A small contrastive image-text model, trained from scratch.
Model: encoder moe expert_choice, encoder patch size [4, 4], encoder widths [48, 96, 192], text encoder norm layernorm.
Training: adamw at rate 0.0019, batches of 256.
Rows from block 7 of the image encoder of a small contrastive image-text model, named by matrix and row number. Rows with one number within an expert belong to one neuron, the router's apart. Each number is 128 + 32 x the weight over its row's rms, rounded and kept within 0 to 255. All counts start at 0.
Before each expert's rows are labels from the 100 images, of 14848, where the router gives the expert most weight on average: "top examples" is what is common among them. Only what is clearly more common there than usual is listed. The data: regions of photos with short descriptions (Visual Genome).
# router: router (encoder.blocks.7.mlp.router.weight, 8x96), inputs 0-95
# up: expert up (encoder.blocks.7.mlp.up, 8x48x96), inputs 0-95
# down: expert down (encoder.blocks.7.mlp.down, 8x96x48, transposed), outputs 0-95

# expert 2
top examples: text has "blue"
router.2 [131 164 144 128 116 148 131 104 145 132 186 165 111 108 104 112 109 121 100 103 162  63 150 143 164 113 112 137  73  77 159 120  52 169 108 135  74 157 161  56 111 155  73 124 112 139 169 115  77 141 158 173 109 164  78 157  95 166 100  91 121 126 118 121 149 122 147 115  97 125 166 190 116 123 154 140  94 179 120 129 146  82 193 155 159  76 124 123  66  73 156 148 137 135 139  94]
up.8 [204 165 131 157 106  63 123 131 235  99 131 124 157 139 131 126 151 137 158 129  93 172 147 137 140  83 106 112 126 123 171 103 130 151 110 136  92 125 115 102  85  46 116  87 133 133 114 189 130 125 153 139 138 118 107 148 124 165 107 180 122 152 139 114 108 105  56  64  69 128 121 109 100 118 140 146  77 127 113 114 150 125 132 155 130 191 113  95 121 130 109 121 193 137 213 133]
down.8 [ 95 148 122 159 145 153  96  80  92 108 139 177 102 159 155 151  92 134 138 100 144 142 115 121 143 103 165 137  89  76 117 141 128 117 152  93  99 187 153 137  84 139 169 142 108 132 167 126 121 117 140 136 140 125 148 103  73 121 199 180 107  86  76 133 177 216  58 111 141 123 169 160 165 158  90 146 150 120 122  79 126 125 144 152 115 211 140 106 104 182 191 164 123 126 105 166]
up.9 [101 141 170 157 163 151 135 131 106 122 135 164 117 149 109  71  93 116 114 106 128 121 180 170 171  27 155 152 118 128 101 184 102 117 160 130 131 147 143 100 105 118 148  70  77  90 163 155 136 138 146 125 143 149 145 116  71 149 167 146 124 121  59 132  89 105 119 156 121 136 155  37 115 125 116 205 135 120 121 103 143 112 124 178 101  88 145  44 156  96 123 150 135 182 118 103]
down.9 [112 169 145 196  70 173 132 114 113 130 165 158 131 108 122  84 127 112 122 134 137 147 119 192 106 120 168 109 167 143  74 127 115  94 148 101  88 127 103 139 140 108 139  86 121 183 113 165 105  64 141 109 177 107 123 154 140 152 145 150 128 122 105 193 155 121  41 158 122 104 118 118 106 168 133 151 145 110 145 143  99 156 175 140 156 180 174 178 119 121 152 123  92 117  73 233]
up.10 [198 131 145 132  69  95 104  98 147 120 111 142  90 154 122 119  84 128 161 100 141 109 190 183 132 110 121  46 133 117 129 172 111 154 147 148  99  96  73  90 134 142  99  96 127 139 152 110 153 145 119 135 162  71 122 142 176 139 116 135 109  88 127 123 136 154 106 139  88 118 125 153 139 156 205 121 125 163 119 118 111 148 127  84 117 146  49 132  86 172 248 118 171  99 122 133]
down.10 [145 165 155 165 109 164 103  88 107 163  80 104 135 147 143 154 125 149 134 107 174 170 160 145  78  61 140 136 153 116 155 166 127  99 153 188 106  74 109 186  76 137  56 121 124 113 129 152 122 127 117 115 191 160 146  92  94  89 182 135  99  88 143 131 183 159  92 157 136 148 122 128 160  76 132 152 143 126 167  85  70 147  95 168  75 113  78 102 101 142 145 141 157 155  86 112]
up.11 [136  68 105 131 100  89 157 160 164 126 131  72 136 154  96 149  89 133 167 163 102  86 137  60  60 134 127  57 199 175 127  83 108 170 128 112  99 144 110 185 113 120 122  95 110 160 100 173  94 137 119 118 154  89  97 137 188 127 103 153 121 127  80 106 123 111  93 160 102 121 121 161  87 145 163 126 149 132 117 217 143 105 140 127 126 169 136 140 124  99 108 103 170 128 179 180]
down.11 [183 108 109 115 163 119 111 115  84 131 108 159 154 108 141 136 156 116 116 123 145 117 163 117 161 126 110 132 108  98 149 192 115  81 147 153  86 167 129 106  77  99 163 192 125 110 172 117 108 189 121 169 170  87 123  89  90 162  79 200 144 131 127 121 170 114 153 102 106 110 182 168 173 123 126 175  92 127  79 132  99 136 132  97  90 190  88  83 107 140 176 190  86 171 105 142]
up.12 [154 161 145 149 153 134 124 110  80 102 154 149 158  76 143 129 179 127 112 145 159 151 110 174 158  87 138 195 134  89 116 111 127 138 123 126 132 159 138  71 142  40 124 154 189 108 109 123 190 107 164 145 100 121  89 151 131 144 105 158 139 134 186 145 127 177 107  96 147 128 159 118  84 109  82  99  73  72 136 103 118 141 161 115 119  86 157 108 135 206 109 156 109 222 118 141]
down.12 [ 84 167 148 161 147 156  84 101 100 154 134 156  95  79 148 137 130 135 103 104 156 141 145 179 149 128 175 137 133 146  95 114 151  70 133 122 144 147  89 106 167 150 125 198 111  81 153 133  57  97 133 173 140 151 100 122 107 105 182  99 121 131 120 164 172 142 108  56 111 118 116 134 141  90  88 122 110 129 158 133  93 101  95 189 148  99  95 132 131 215 117 138  74 136  46 173]
up.13 [133 167 148 115  95 185 129 104 149 186 129 173 115 120 128 101 120 156 103  85  65  90  46 131 189 197 156 107 161 133  38 130  66 161 100 132 149  75  94 145 162 153  82  90  99 101  98 131 135 131 133 104 145 167 107 141  91 110 105  84 149 140 138 143 150 134 163  81 153 144 125  89 133 147 149 139 156 115 138 157 150 117  78 149 148 113 171 156 155 130 144  78 158 107 173  98]
down.13 [153  54  58  97 176  96 103 143 148  96 105 130 144 150  99 135 135 118  90 139 108  83  85  59 126 195 142 173 142 116 136  65 158 101 171 137 101 153 121 168  92 111 119 188 136 120 172 136 159 138 152 183 113 119 106  67 160 151 144 118 137 138 203  76 109 132 127 160 137 134 114 153 115 171 143 130  64 104 101 157 150 179 145 149 111 125 106  96 138  95 144 177 125 132 179 147]
up.14 [152 178 116 165 133  77 102 123 180 100 170 165  80 107 110 127 164 111 148 161 160 173 121 179 179  62 127 150 126 102 131 126 125 152 100 128  78 124 173 103 114  42 148 125 189  79 116 126 132 133 142 124 121 176 169 142 135 136 100 137 113 144 121  99 125 202 131 130  98  86 147  91 112 143 129 111  93  73 144 103 139 124 143  94 114 100 111  54 104 167 112 132 209 144 181 123]
down.14 [105 178 138 159 141 159 110  92 110 125 102 197  99 148 162 146 144 177 115  71 136 126 140 182 136 174 195  85  94 158 123 127 125  85 108 100 100 133 114 124 105 170 113 164 102 178 129 163  93 130  91 154 131  89 111 165 116 134 141 121 137  90 116 114 181 123 101 111 117 147  98 147 132 112 131  73 151 151 133 148 109  95  89 109 122 165 144 185  85 220 177 109  99  89  73 200]
up.15 [179 175 155 136  85 164 134  98 210 144  92 117  80  83 139  81 119  98 141 127 129 105 108 180 161 101 120  60 116 165 116 178  85 138 114 130 145 129  91  89 160 157 124  65 103 109 110  96 134 110 140 110 154 192  95 169 134 146 164 156 117 150  53 120 129  99 195 113 135 103 159 111 125 153 139 141 152 160 109 138 156 112  79 189 131 143 108 120 126  72 159  98 164 119 179 132]
down.15 [151  98 120 142  96  95 131 154 107 114  69 171 114 179 147  89 118 139 149 126 125 121 152  84  97 156 131  94 169  81 175 114 145 126 176 151 112 100 148 170  80 117 129 133  69 180 171 200 133  99 129 126 141 108  86 114 172 105 145  80  77 102 177 114 122  74  67 141 130 181  58 123 167 139 151 131 125 123 108 103 116 142 146 133  85 156  77 134 112  85 161 113 164 142 157 199]

# expert 3
top examples: text has "sky"; text has "blue"
router.3 [141 153 114 228 118 151 131 104  97 155 106 180  50 110 207 149 124 123 124 135 101 119 156 134 142 141 120 160 141 166  87  90  94  96 130 108 181 143 173 100 136 174 142 127 162 144 150 130  97 110 125  82 129 150  79 175  80 145 158 100 181 127 137 133 157 118 127 116 102 166  86 119 180  71 104  52 107  91 139 133 116 133  82 131 152 136 150 180 169 146 128  98  87 129 120 167]
up.8 [102 138 129 152 187 113 110 119  96 175 160 145 170 171  68 166 161 177 118  70  95 177  94 147  83  96 143 173 132 107 159 121 136 130 129 121  92 128 141 141 120  84 122 184 172 119 110 200 129 125 104 134 142  94 128 138 100 122  43 138 157 123 161 118 155 113 103 103  83 119  97 193 163 140 113 149 113  94 123 146 173 197 169  82 137 123 137 112 110 120 105 148 157 162  47 148]
down.8 [125  96 135  92 150 177 181 139 101 119  93 117 124  98 174 122 108 105  71 148  97  55  97  86 182 171 135 112 117 119 100  87 104  77 171  90 174 138  69 144 171 101 126 114 111 118 138 105 139 115 158 161 119 112  89 127 134 182 132 140 165 171 131 183 127 106 113 123 136 184 117 136 164  94  76 160 119 171 153 146 108 128 158 149 218 159 125 135 183 116 119 106  61 163 155 130]
up.9 [159 166 148 141 110 139 125 105  59 205 112 141 115 110 217 118 144 136 134 134 110 172 114 135 155 138 136 140  51 107 115 123 138 103 130 113 191  76  92 102 135 137 108 102 102 109 142  95 151 125 132  81  95 140 104 142 109 177 168 153 138 155 137 128 109  96  78  46 168 189 117 110 161  74  81 132 114 128 113  70  69 134 112 149 148 159 138 166 172 163 144 110  92 140  88 127]
down.9 [ 93 139 130 156 148 106 126 101  69  79 185 164 137  96 135 176 111 133 145 133 104 117 150 132 174  89 138 126 206 162 114 132 122 128 120 103 186 163  88 136 127  86 172 126  95 115  92 162 183  95 147 156 109 127 107 184 116 105  86 141  76 126  93 219 154 113 123 153 112  95 113  83 110 105 148  75 133 153 154 143 189 148  92  90 166 159 155 130  82 200 133 130 150 134 129 153]
up.10 [144  86 128 173 106 130 147 108 107  91  92 170 123 162 123 187 129 148 105 111 149 110 158 111 118  92 129 139 128 121  84 138 229 122 119 100 129 180 101  69 134 132 161 108 138  87 125 115 129 120 119 139 129 132 183 161 156 146 128 113 125  84  83 138 143 172 138 165 101 135 140 147 211 186 146 118 135  42  99 118 180  99 120 127 146 180 126 153  93 163 124 109 224 112 121  82]
down.10 [142 163 145 136 177 170 163 101 105 157 130 145 162  54 175 105 151 146 112 138 105 100 112 178 212 134 159 141  82 110  64 177  89  72 125 105 127 134  87 101 202 131 131 124 150  83 100  93 153 153 124 145 109  80 135 112 117 177 129 167 173 154 125 184 134 130 180 149 150 150 165  96 159  58 121 150 121 136 132 111  92 107 145 119 152  95 150 148 180 139 136 130  80 138 100 105]
up.11 [132 118 116  51 156 139 127 117  91  66 122 194 145  99 176 125 156 128 161 166 112  84 112 124 242  85 104 133 103 104  97 152 161 102 151 120 123 121 132 117 132  39 185 126 128 141 136  98 178 143 141 135 109 116 168 126 144 188 125 189 122 170 117 132  57 108 117 133 152 162 179 100 122  82 105 152 124 100 114 129 114 117 140 116 133 143 131 148 154 121 128 149 114 194 150  82]
down.11 [144 131 148 175 171 119 160  92 121  70 152 156 158  90  64 158 131 127  55  52 118 113  79 160 138 122 142 161 179 144  91 104 145 146  93  47 105 163 103  79 142 100 111 146 129 109  80 125 123  99 112 167 109 132  80 157 116 123 132 146 104 167 116 164 178 165 145 110 153  61 145 166 118 186 122 107  92 123 152 120 172 150 114 104 147 114 170 132  90 186 106 141 141 117 160 160]
up.12 [162 112  87 112 140 119 139 175  73  87 142 146  81 137  85 157  82 133  96  90  70  94 104 114 127  58  72 145 141 110 138 121 113 148 138 103 119 177 137 133  98  99 197 117 127 120 134 149 138 136 150 118 102 131 136 127 151 159 131 203 142 110  86 123 119 154 189 181 137 137 203 156 143 140 138 182  86 109 137 175 141 161 161  61 141 169 141 112 138  92 136 114 117 216 144  95]
down.12 [138 106  91 104 167 172 121 135 113 129  82 138 136  70 108  98 178 121  85 121 145  66  94  84 159 202 139 193  89 123  84 126 131 102  97 136 151 133 115  57 154 133 180 150 162 100 140 106 161 137 174 163  60 120 119 115 183 198  96 147 168 169 129 112 105 116 179 156 190 144 141 133 118 127 115  98  39 146 138 112 125 121 134 131 122 100 123 159 147 124 107 137  92 145 124 125]
up.13 [150 176 139  75 162 135  92 100 150  87 145 145 143  80 159 114 161  87 105 127  82  97  66 136 190 203 141 174 129 127 124 104  82 164 111 123 116 140 164 126 128 127 128 136 164 144 134  96 163 127 140 129  93 143  78 156  78 119 123 134 146 191 181 138 127 111 182  95 134  95 184 171 105 155  86  57  36 160 120 110 146 134 130 160 144 122 149 127 136 113 112 146  75 141 170 148]
down.13 [160 111  80 161 182 115 151 142 142 125 121 124 198 121  77 149 154 161 111  91 138  96 116 123  60 125 101 133 182 120 147 119 134 135  86  46 117 126 153 137 131 132  67 144 137 159  32 135 145 141 104 111 130  97 101 159 129 144  66 123 117 107 130 153 117 102 136 122 140 111 132 163  92 187 141 115  79 126 135 149 220 183 136 122 116 128 177  78 116 136  78 145 147  97 182 152]
up.14 [169 132 125 113 110 147 117 119  71 175  85 118 121 125 228 104 141  96 144 158  80 198 159 122 126 136 152 109  97 153 119 114 156 129 109 121 213 112 167 143 152 145 156  82 156 117 118  87 118 121 124  85  97 178 131 172  88 155 174 140 134 135 113 157 125 137  97 113 154 184  87  90 113  57  85 106 148 129 124  63  84 128  95 138 138 155 149 152 162 162 122  84  63 127 125 129]
down.14 [107 179 128 171 155 122 169 122  96  59 148 221 135 114 130 142  90 138 121 119 125 117 112 158 137 112 132 131 199 134  83 134 106 113  96  83  93 142 138 155 119  92 162 160 118 132  62 152 117  61 169 157  96 102 151 158 124  97  67 130 111  88  90 213 127 109 118 122  89  64 117 114 138 142 118 129 159 138 186 108 165 109 116 129 172  87 155 123 105 183 132 143  97 114 113 174]
up.15 [126 143 136 169 116 105  90 106 121 124 100 192 163 135 137 159 178 103 135 109 160 101 112 135 136 126 110 174 168  91 117 139 188 124 120 104  43 110 134  81 127 132 133 154 126 160 112 114  92 119 110 212 125  52 189 126 155 116  67 136  84 133 144 137 157  85 158 131  85 105 143 149 211 181 129  86 133  86 135 168 154 113 132  75 142 119  93 138  69 144 122 148 170 120  98 149]
down.15 [178 154 126 167 153 186 156  74 125 153 111 174 143  86 159 139 107 159  97 134 113 125  90 178 114 156 140 120 145 143  76 145 126  99 112 128 156  74  67 104 145 103  71 150 114  47  76 113 145 167 144 143 169 148  94 101 112 168 144 115 134 103 136 165 123 169 139  73 170 147 110  81 114 113 141 175 122 128 170 131 107 146 131 196 169  53 128  72 145 133 102 123 113 149 144  78]

# expert 1
top examples: text has "grass"; text has "green"
router.1 [ 90 132  94 117  65  67 141 132 116 139 116 147 177 177 116 174 148 128 149 140 134 155 167 168 114 111  60  97 130 122 169 129 112 155  66 113 148  77 169 170 110 123 144 145 180 147  97 127 168 117  80  75 106 109 143 177 140  96  84 119  90 135 138 165 105 166 179 165  64 139 100 151 154  85 129 135 177 114 109 144 117 112 171  61  99 157 152  90  91 159 115 146 171  98 120  94]
up.8 [133 121  85 113 139  88  99  85 134 124 129 143 139 153 130 158 213 182  77  93  68 128  78  70 110 146 124 188 198 131 131  82 134 136 113 129 131 138 124 128  71 136  66 153 156 107 140 137 138 139 123 175 115 154 125  78 108 102  99 168 129 130 160 104 185 141 125 123 132 135 115 198 134 135 135  91  78  90 100 186 140 168 147 149  74 149 140  67 109 181 111 154 139 136 171 140]
down.8 [134  66 107 143  72  83 143 148 128 115 114 157 119 184 140  97  89 143 179 143  98 105 118 111 143 164 138  99 130 159 174  77 131 178 106 107 143 141 157 218 117  96 141 112 129 150 125 150 103  98 111  70 134 128 127 125  59 112 134  62  99  96 119 150 143 147 115 184  70 174 105 107 121 163 180 110 184 138 131 131 111 118  85  49 133 160  97 162 121 110 139 109 156 148 188 137]
up.9 [210 161 126 143 127 133 128 103 107 125 141 128 113 144 143   0 179  97 100 157 127 142  83 143 128 151 100 163 117 128 154 124  64 138 114 122  90  61 160  83 113 168 158 108 156 156 131  88 143 134 174 116 104 118  86 159 122 160  99 134 123 191 162 127 187 118 126 116 137 101  83 167 137 130  96 140  82 118 121  97 125 216 109 120 142 181 138 125 135 163 132 139 132 121 131 169]
down.9 [222 109 152 134 109 134 205  95 128 133 117 160 106 175  96 143  67 190 122  83 112  48  83 111 159 131 139 110 119 144 136  99  62 157 154 116 131 134 108 155 136 145  88  71  81 141 106 122 134 114  95  97 164 115  91 125 141 143 128 129 100  96 144 143 141 155 136 156 130 173 175 119 123 131 143 137 130  91 104 131 172 100  95  81 150 157 173 166 123 137 133  84 155 128 209  72]
up.10 [ 97 111 163 115 114 134 146 143 115 108  13 128 124 139 116 137 113 173 155 124 115 127 157 139 124  96 136 115 191  79 111 124  81 113 143 146 200 106 109 100 140 149 103 108 129 130 123  83 170 134  89  86  84 123  83 138 174 116 127 131 146  82 167 133  69 132 136 171 166 235 150  99 132  84 123  85 144 159 115 113 117 114 106 133  91 123 141 155 170 187 148  71 131  93 101 151]
down.10 [117 110 116 168 169  50 111 139 108 121 121 133 158 114 125 156 172 177 168 118 142 139  94 122 152 103  98  94 111 121 145 149 133  98  58 145 142 117 114 158  90 117 167 173 174  69  94 149 154 131  51 112 164 122 195 108 130 124  57 165 165  83  84 113 142 153 164 115 117 106 152  93 129 104 156 126 144 150 128 169 100 100 163  78  95 187 127 140 153 116 112  98 138 146  65  64]
up.11 [121 127 175  91  99 140 148 136 108 111  82 175 141 116 103 137 188 125 143 127 157 109 151 132 166 131 160 112 191  94  96 134  96 165 108 125 120  74 118  88 180 119 151 135 145 149 106  67 146 110  79 126  99  94 112 178 179 128 111 200 130 166 128 147  66 108 177 120 167 176 175  75 144 123  98  53 168 169  99 147 150 113 115  93 110 129 139 191 152 166 126  96 109 129 133 173]
down.11 [130 173 178 167 143  99 178  84 135 142 136 161 122 136 176 164 121 155 165 107 158 136 125 177 197  81  63  86 120 122 143 190 142 121  79  84 113  76 107 130 102 119 104 128 115  97  46 136 126  91 105 134 187 110 130  98 110 159 123 157  85 111 135 172 170  95 124  84  73 117 159  68 128  98 135 163 161 153 183 157 103 118 134  98 136 163 122 119 127 137  84 143 143 158 100  98]
up.12 [ 76 134  54 132 139 146  98 145 148 139  91 118  92  89 187 161 147 138  90 131  99 113 125 123 211 138 145  91 116 168  82  87  97 115 148 135 145 172  80 118 114  91  98 134  97 119 186 154  97 167 145 176 190 110 149 112 141 160 122 150 184 178 158 144 169 135 141  94 156 164 164 137 159 152 173  88 114 122 106  96  93 144  83 155 188  78 114 180 130 139 139 133  82 143 132 151]
down.12 [127 196 130 134 125 192 149  70 124  99 100  70 160  75 161 179 202 134 170 117  83 191 131 102 106 149 176 139 193 132 148 137 107 121 113 136 123 140  98 129  88 160 100 128 136 190 145 132  96 111 127  90 107  93 143 138 179 141 175 146 106 140 139 120 121 123 151 169 108  64 111 137 112 117 101 186 133 143 145 124 176 130 140 118 154 168 152 119 138 123 172 136 156 159 224 126]
up.13 [ 96  98 153 141  94 137 125 144 103 138  24 114 124 138 138 185 113 166 149 160 119 142 160 153 140  98 148 109 191 118  89 125 109  71 152 131 171 103 120 154 142 137 102 127  94 158 126 103 122 121 107  96 108  83 116 128 143  98 161 148 150 118 152 129  89 144  88 162 181 199 118  87 149  63 124  96 154 151 141 144  45  85 101 130  98 131 124 136 188 196 140  53 114 134 107 161]
down.13 [ 90 104 110 149 161  90  91 121  72  56 164 180 141 127 120 129 132 177 152 115 110 124  90 122 146  86  82 104 175  81 182 133 135 141  74 127 143 132 147 163  63  85 148 174 143 118  86 180 180 125  83 145 147 111 123 173 109 119  63 152 116  94 133 120 139 129 152 131  93  99 129  87 158 114 161 116 156 159 131 172 142 122 185  60 100 200 143 113 115 135 119 139 166 149  92 154]
up.14 [155 126 103  76 130 129 127 131 108  81 107 149 127 122 149  88 184  90 139 136  76 110  77 100 148 176 118 147 159 124 134  89  90 135 114 110 173  92 146 135 121 144 138 114 126 171 130  94 153 117 153 129  69 132  78 155 124 146 118 145 115 198 189 131 153 136 148  95 163 130  86 176 146 116  81  77  87 164 112 143 133 179 104  98 130 251 135 160 158 118 140  87 127 135 177 187]
down.14 [165 158 149 181 111 139 146  98 168 130 151 134  66 159 115 169  65 183 159  84 135 122 113 129 136  92 156 126 138 120 122 143  77 153 142 116 106 147 121 122 127 205 156  89  67 142 135 141  66 125  86  89 152 143 128 142 102 106 151 167  81 111 113 103 139 169 195 127  85 157 154 104 166 157 213 124 156 114  95 108 166  70  96  91 117 150 160 126  85 139 174  83 144 106 131 111]
up.15 [139  87  89  78 155 138 161 166 101  85 144 135 135 107 135 105 169 100 135 198  67 108  86 137 170 170 124 125 147 112 108  89 129 136 104 105 172  86 150 156 141  87 163 159 129 128 137 109 143 116 151 143  78 141  81 155 144 155 108 134 136 208 154 140  90 137 182  82 127 132 107 127 143  98  86 111 106 174 110 134 116 137 121  91  92 242 123 181 169 116 137 111 140 158 184 167]
down.15 [128 163 176 172  82 122 150  96 137 137 117 140  41 151 142 113  75 170 131 116 172 122 168 124 138  94 170  99 140 140 116 136 108 115 132 163  81 125 112  99 155 204 138 108  51 162 131 136  79 127  98 106 173 109 150 129 108 100 145 143  80  85  90 109 152 150 174 107 104 148 143 118 159 142 168 115 169 136 139  61 118  50  94 109 136 151 160 138 104 132 160 108 130  40 133 106]

# expert 4
top examples: text has "trees"
router.4 [137 154 132 207 156 142 126  90 121  91 133 166 105 153 172  81  80 164 110 111  61  85 124 106 152 113 124 100 124 139 183 176  99 113 164 142 116 163 122 145  58 114 184 119 111 122 120 173 148 136 146 104 178  88 122  63  84 130 102 163 110 155  90  83  85 101 110 178 128 153 155  92 142  99 168 150  92 151 117  75 152 142  85 135 120 153 140  93  96 171 151 170  98 169 101 115]
up.8 [181 143 138 133 159 139 131 103 128  71  73 160  84  90 164 155 120  92 115 140 173 136 142 159 135 127  82 103  79  90 122 141 169  94 144 130 133 121  50  93  81 120 134 152 136 104 134  98 146 115  88 174 154 152 154  48 166 115 152 207 110 113 150 100  93 139 122 101 178 171 151 103 113 111 109 135  76 163 175 121  76 115 114  92 144 107  65 128  98 112 115 154 147 190 128  89]
down.8 [116 120 111 165 153 188 153  94  78 100 105 162 121  81 117  98 123 198 114 105  98 116 106 141 109 174 143 134 129 144 100 107 152  99 130 142 179 155  78 181 133  88 117 135  94 121 100 181 120 173 104 126 128 144  42 177 107 134 107  89 143  92 102 110 139  87 104 109 174 149  16 128 129 167 141 151 100 164 161  95 169 120 114 176 130 162 171 118 125 160 120  95  95 101 139 133]
up.9 [111 176 199 156  87 144 147  81  98  95  63 155  55 158 121 113  93 133 121 111  73 113 149 219 145  77 103 106 132 113 135 108  58 171 127 120 131 152 101 113 116 178 128  88 101 162 140 149 143 104 141 128 130 145  96 118 156  96 111 110 100 157 194 150 141 154 135 168 144 168 124 119 134 114 124 147 120 172 161 119 115  99 106  85 158 109 118 198 106 166 144 123  91 201 124 100]
down.9 [118 132  85 175 119 104 135  80 170  75 131 155 156 136 129 119 131 147 163  98  80  74 138 161 104 129 134  86 196 144 149  85 121 158 106 115 173 165 134 166 116  99 100 120 152 115  72 207 101 132 101  90 157 133 107 216  94 134 117  84 128 136 105 156 151  88 138 141  94 101  53 126 121 161 127 127 164 116 134  92 200 102  99 136 148 166 150 131  96 109 143 121 168  99 193 154]
up.10 [111 138 171 144  88 123 109 111 109 137 111 140 142 127 170 131 174 198 109 141 150 146 147 205 173  81 143 119 212  97 109 149  99 164 120 135  82  40 115  78 112 109 114 133 147 101 114 105 125 104 101 177 191 121 162 112 118 126  86 171 111 153 119 113 112 152 151 132 143  90 158  84 146 126 170 124 140 101 115 129 105 162  61 128  86 124  44 118 101 112 139 153 137 183 162 157]
down.10 [110 161 137 195 125 114 182 126 145 132 153  94 116 147  85 151  76 154 136  89 146 141 133 151  85 115  96  77 222 129 144  95 112 137  89  93 113 116 131 101  87 162 130 143 120 110 109 131 141 128 110  84 100 176 133 191 142  65 155  75 104 110 121 142 137 206 192 166  98 105 122 169 142 167 185 116 162  84 141 122 164 122  99 100 117  94 129 120  94 164 138 120 197  98 119 115]
up.11 [ 79 128 139 104 117 143 140 126 129 101  77 123  31 103 151 147 113 126 168 123  93 153 135 136 146  47  99 120 155 143 144  72 103 158 153 135 117 116 129 162 156 125 203  77  66 161 119 113 150  90 148 119 107 178 137 123 168 112 154 199 144 175 124 130 137 145 155 151 140 147 168  83 155  78  98 105 139 137 147 140 115  86 128 120 153  91 145 174 166  63 107  89 129 190  93  96]
down.11 [158 150 127 166 160 114 144  27 150 114 137 163 197 119 152 139 133 146 122 148  79  99  98 177 117 192 117  54 149 128 131 123 160 102  97 146 156 151  87 157 127  87  98 154 105 107 102 179 122 134 111 120 164  93 121 167  85 115 112  93 125 131 129 141 148  99 125  91  91  82  78  97 163 138 167 159 135 116 122  85 192 126  93 182 111 189 152 102  93 141 175 132 136 109 180 147]
up.12 [110 171 108 155 144 146 114  94 115  91 106 180 123 122  96 135 158 201  90 107  57 103  77  96  95 160 184 171 215 137  97  82 138 148 132 136 158 112 108 140  61 115  99 125 130 111 122 168 150 135 111 140 169 161 103 153 118 144 112  50 161 156 162 132 125 137 111 154 151 139 106 111 145 159 135 112  93  60 123 108 168 157  45 169 129 149 143 126 140  99  87 115  96 110 161 133]
down.12 [119 201 208 170 104 124 149 128  86 166 112 168  50 116 188  81 133 128 141 122 128 129 156 148 142 113 110 104 209 148 106 181  77 113 168 132 104  65 101  86 115 126 146  91 145 124 134 120 182 163 186 105 153 124 160 188 147 110 104 105 140  91 154 178 109 111 129 133 103 135 132  76 145  93 137 128 174 159 126 161 125 116  98 124 142 103  75 159 142  80 139 115 122 135 151 164]
up.13 [104 133  79 104 101 110 112 164 174  74 126 124 143 126  95 109 116 114 160 148 147  76 116  68 137 166 138 106 164 132 138 169 114 100 161 113 121 154 119 107 143 118 191 111 172 140 185 101 159 143 113 131 130  89 144 174 162 104  80 158 135 111 110  46 110  96 150 139  97  99 123 148 130 160 179  70 137  99  63 150 151 151 118  97  85 153 171 130 101 165 186 141 152  75  90 206]
down.13 [104 192 140  83 119 170 150 110 107 136 137 181 155  91 131 119 169  63 136 146 175 137 142 152 178 167 145 156  62  85 103 152 135  75 135  83  70 125 119 104 189 151 164 158 115 150 100  62 123  94 152 139  74 105 159 103 123 168 183 117 101 163 119 115  96 140 159 110 166 146 157 103 151 136  87  78 127 185 160  93 100 101 155 128 164 131 152 140 142 174  93 145  99 111 134 163]
up.14 [ 58 157 106 117 126 151 125 107 139  82 177 134 115 127 131 117 111  98 141 135  79  83  26  95 186 126  93 127 135 163 160  91  99 126  76 118 119 120 148 125  85 110 235 126 132 137 123 111 127  99 116 158 131 176 147 102 111 125 160 183 133 193  98 123 124 115 158 167 134 116 134  68 132 114 111 132 106 119 126 134 135 117 105 157 156  98 176 165 128 115  56 144 101 181 149  67]
down.14 [175 151 161 197 159 173 167  60 103 125 113 191 162  78 136 119 154 128  97 151 120  97 108 166 119 168 159  95 160 100  83 139 136  59 150 161 151 140  41 117 115 112 130 181 117  76 160 169 121 144 144 169 187 138 138  90 102 127 125 104 178 126 186 160 151 106 115  88 153 137  84 115 174 115 130 140 116 163 137 123 133 133 102 184 128 137 142 122 140 144 170 113 164 100 156 164]
up.15 [ 76 167 117 175 141 166 100 106 165  48 108 160 132  94  90 120 143 156  68 127  82  98  66 113 155 149 228 155 160 118 102  79 115 102 125 139 148 125  99 111  69 139 150 160 132 129 116 136 129 103 106 152 138 166 115  94 114 119 160 150 146 183 164  88  77 133 102 146 156 128 148 125 122 146 111 119  84 100 132 122 172 154  85 200 144 109 183 144 108 154  96 147  74 136  98 108]
down.15 [156 130 176 136 111 160 153  93 139 135  63 195 122  97 116  99  63 123  99 118 144  91 155 149 125 163 153 112 206  95  45 139 125 104 163 156 163  73  71 109 102 118  87 115 141  95  93 114 173 171 110 139 171 112 100 150 171 134 121  90 127 103 152 173 106 101 156 105 134 156  92  69 143 126 128 142 152 128 167 126 162  93 131 169 112 146  87 126 116  69 164 119 161 128 155 183]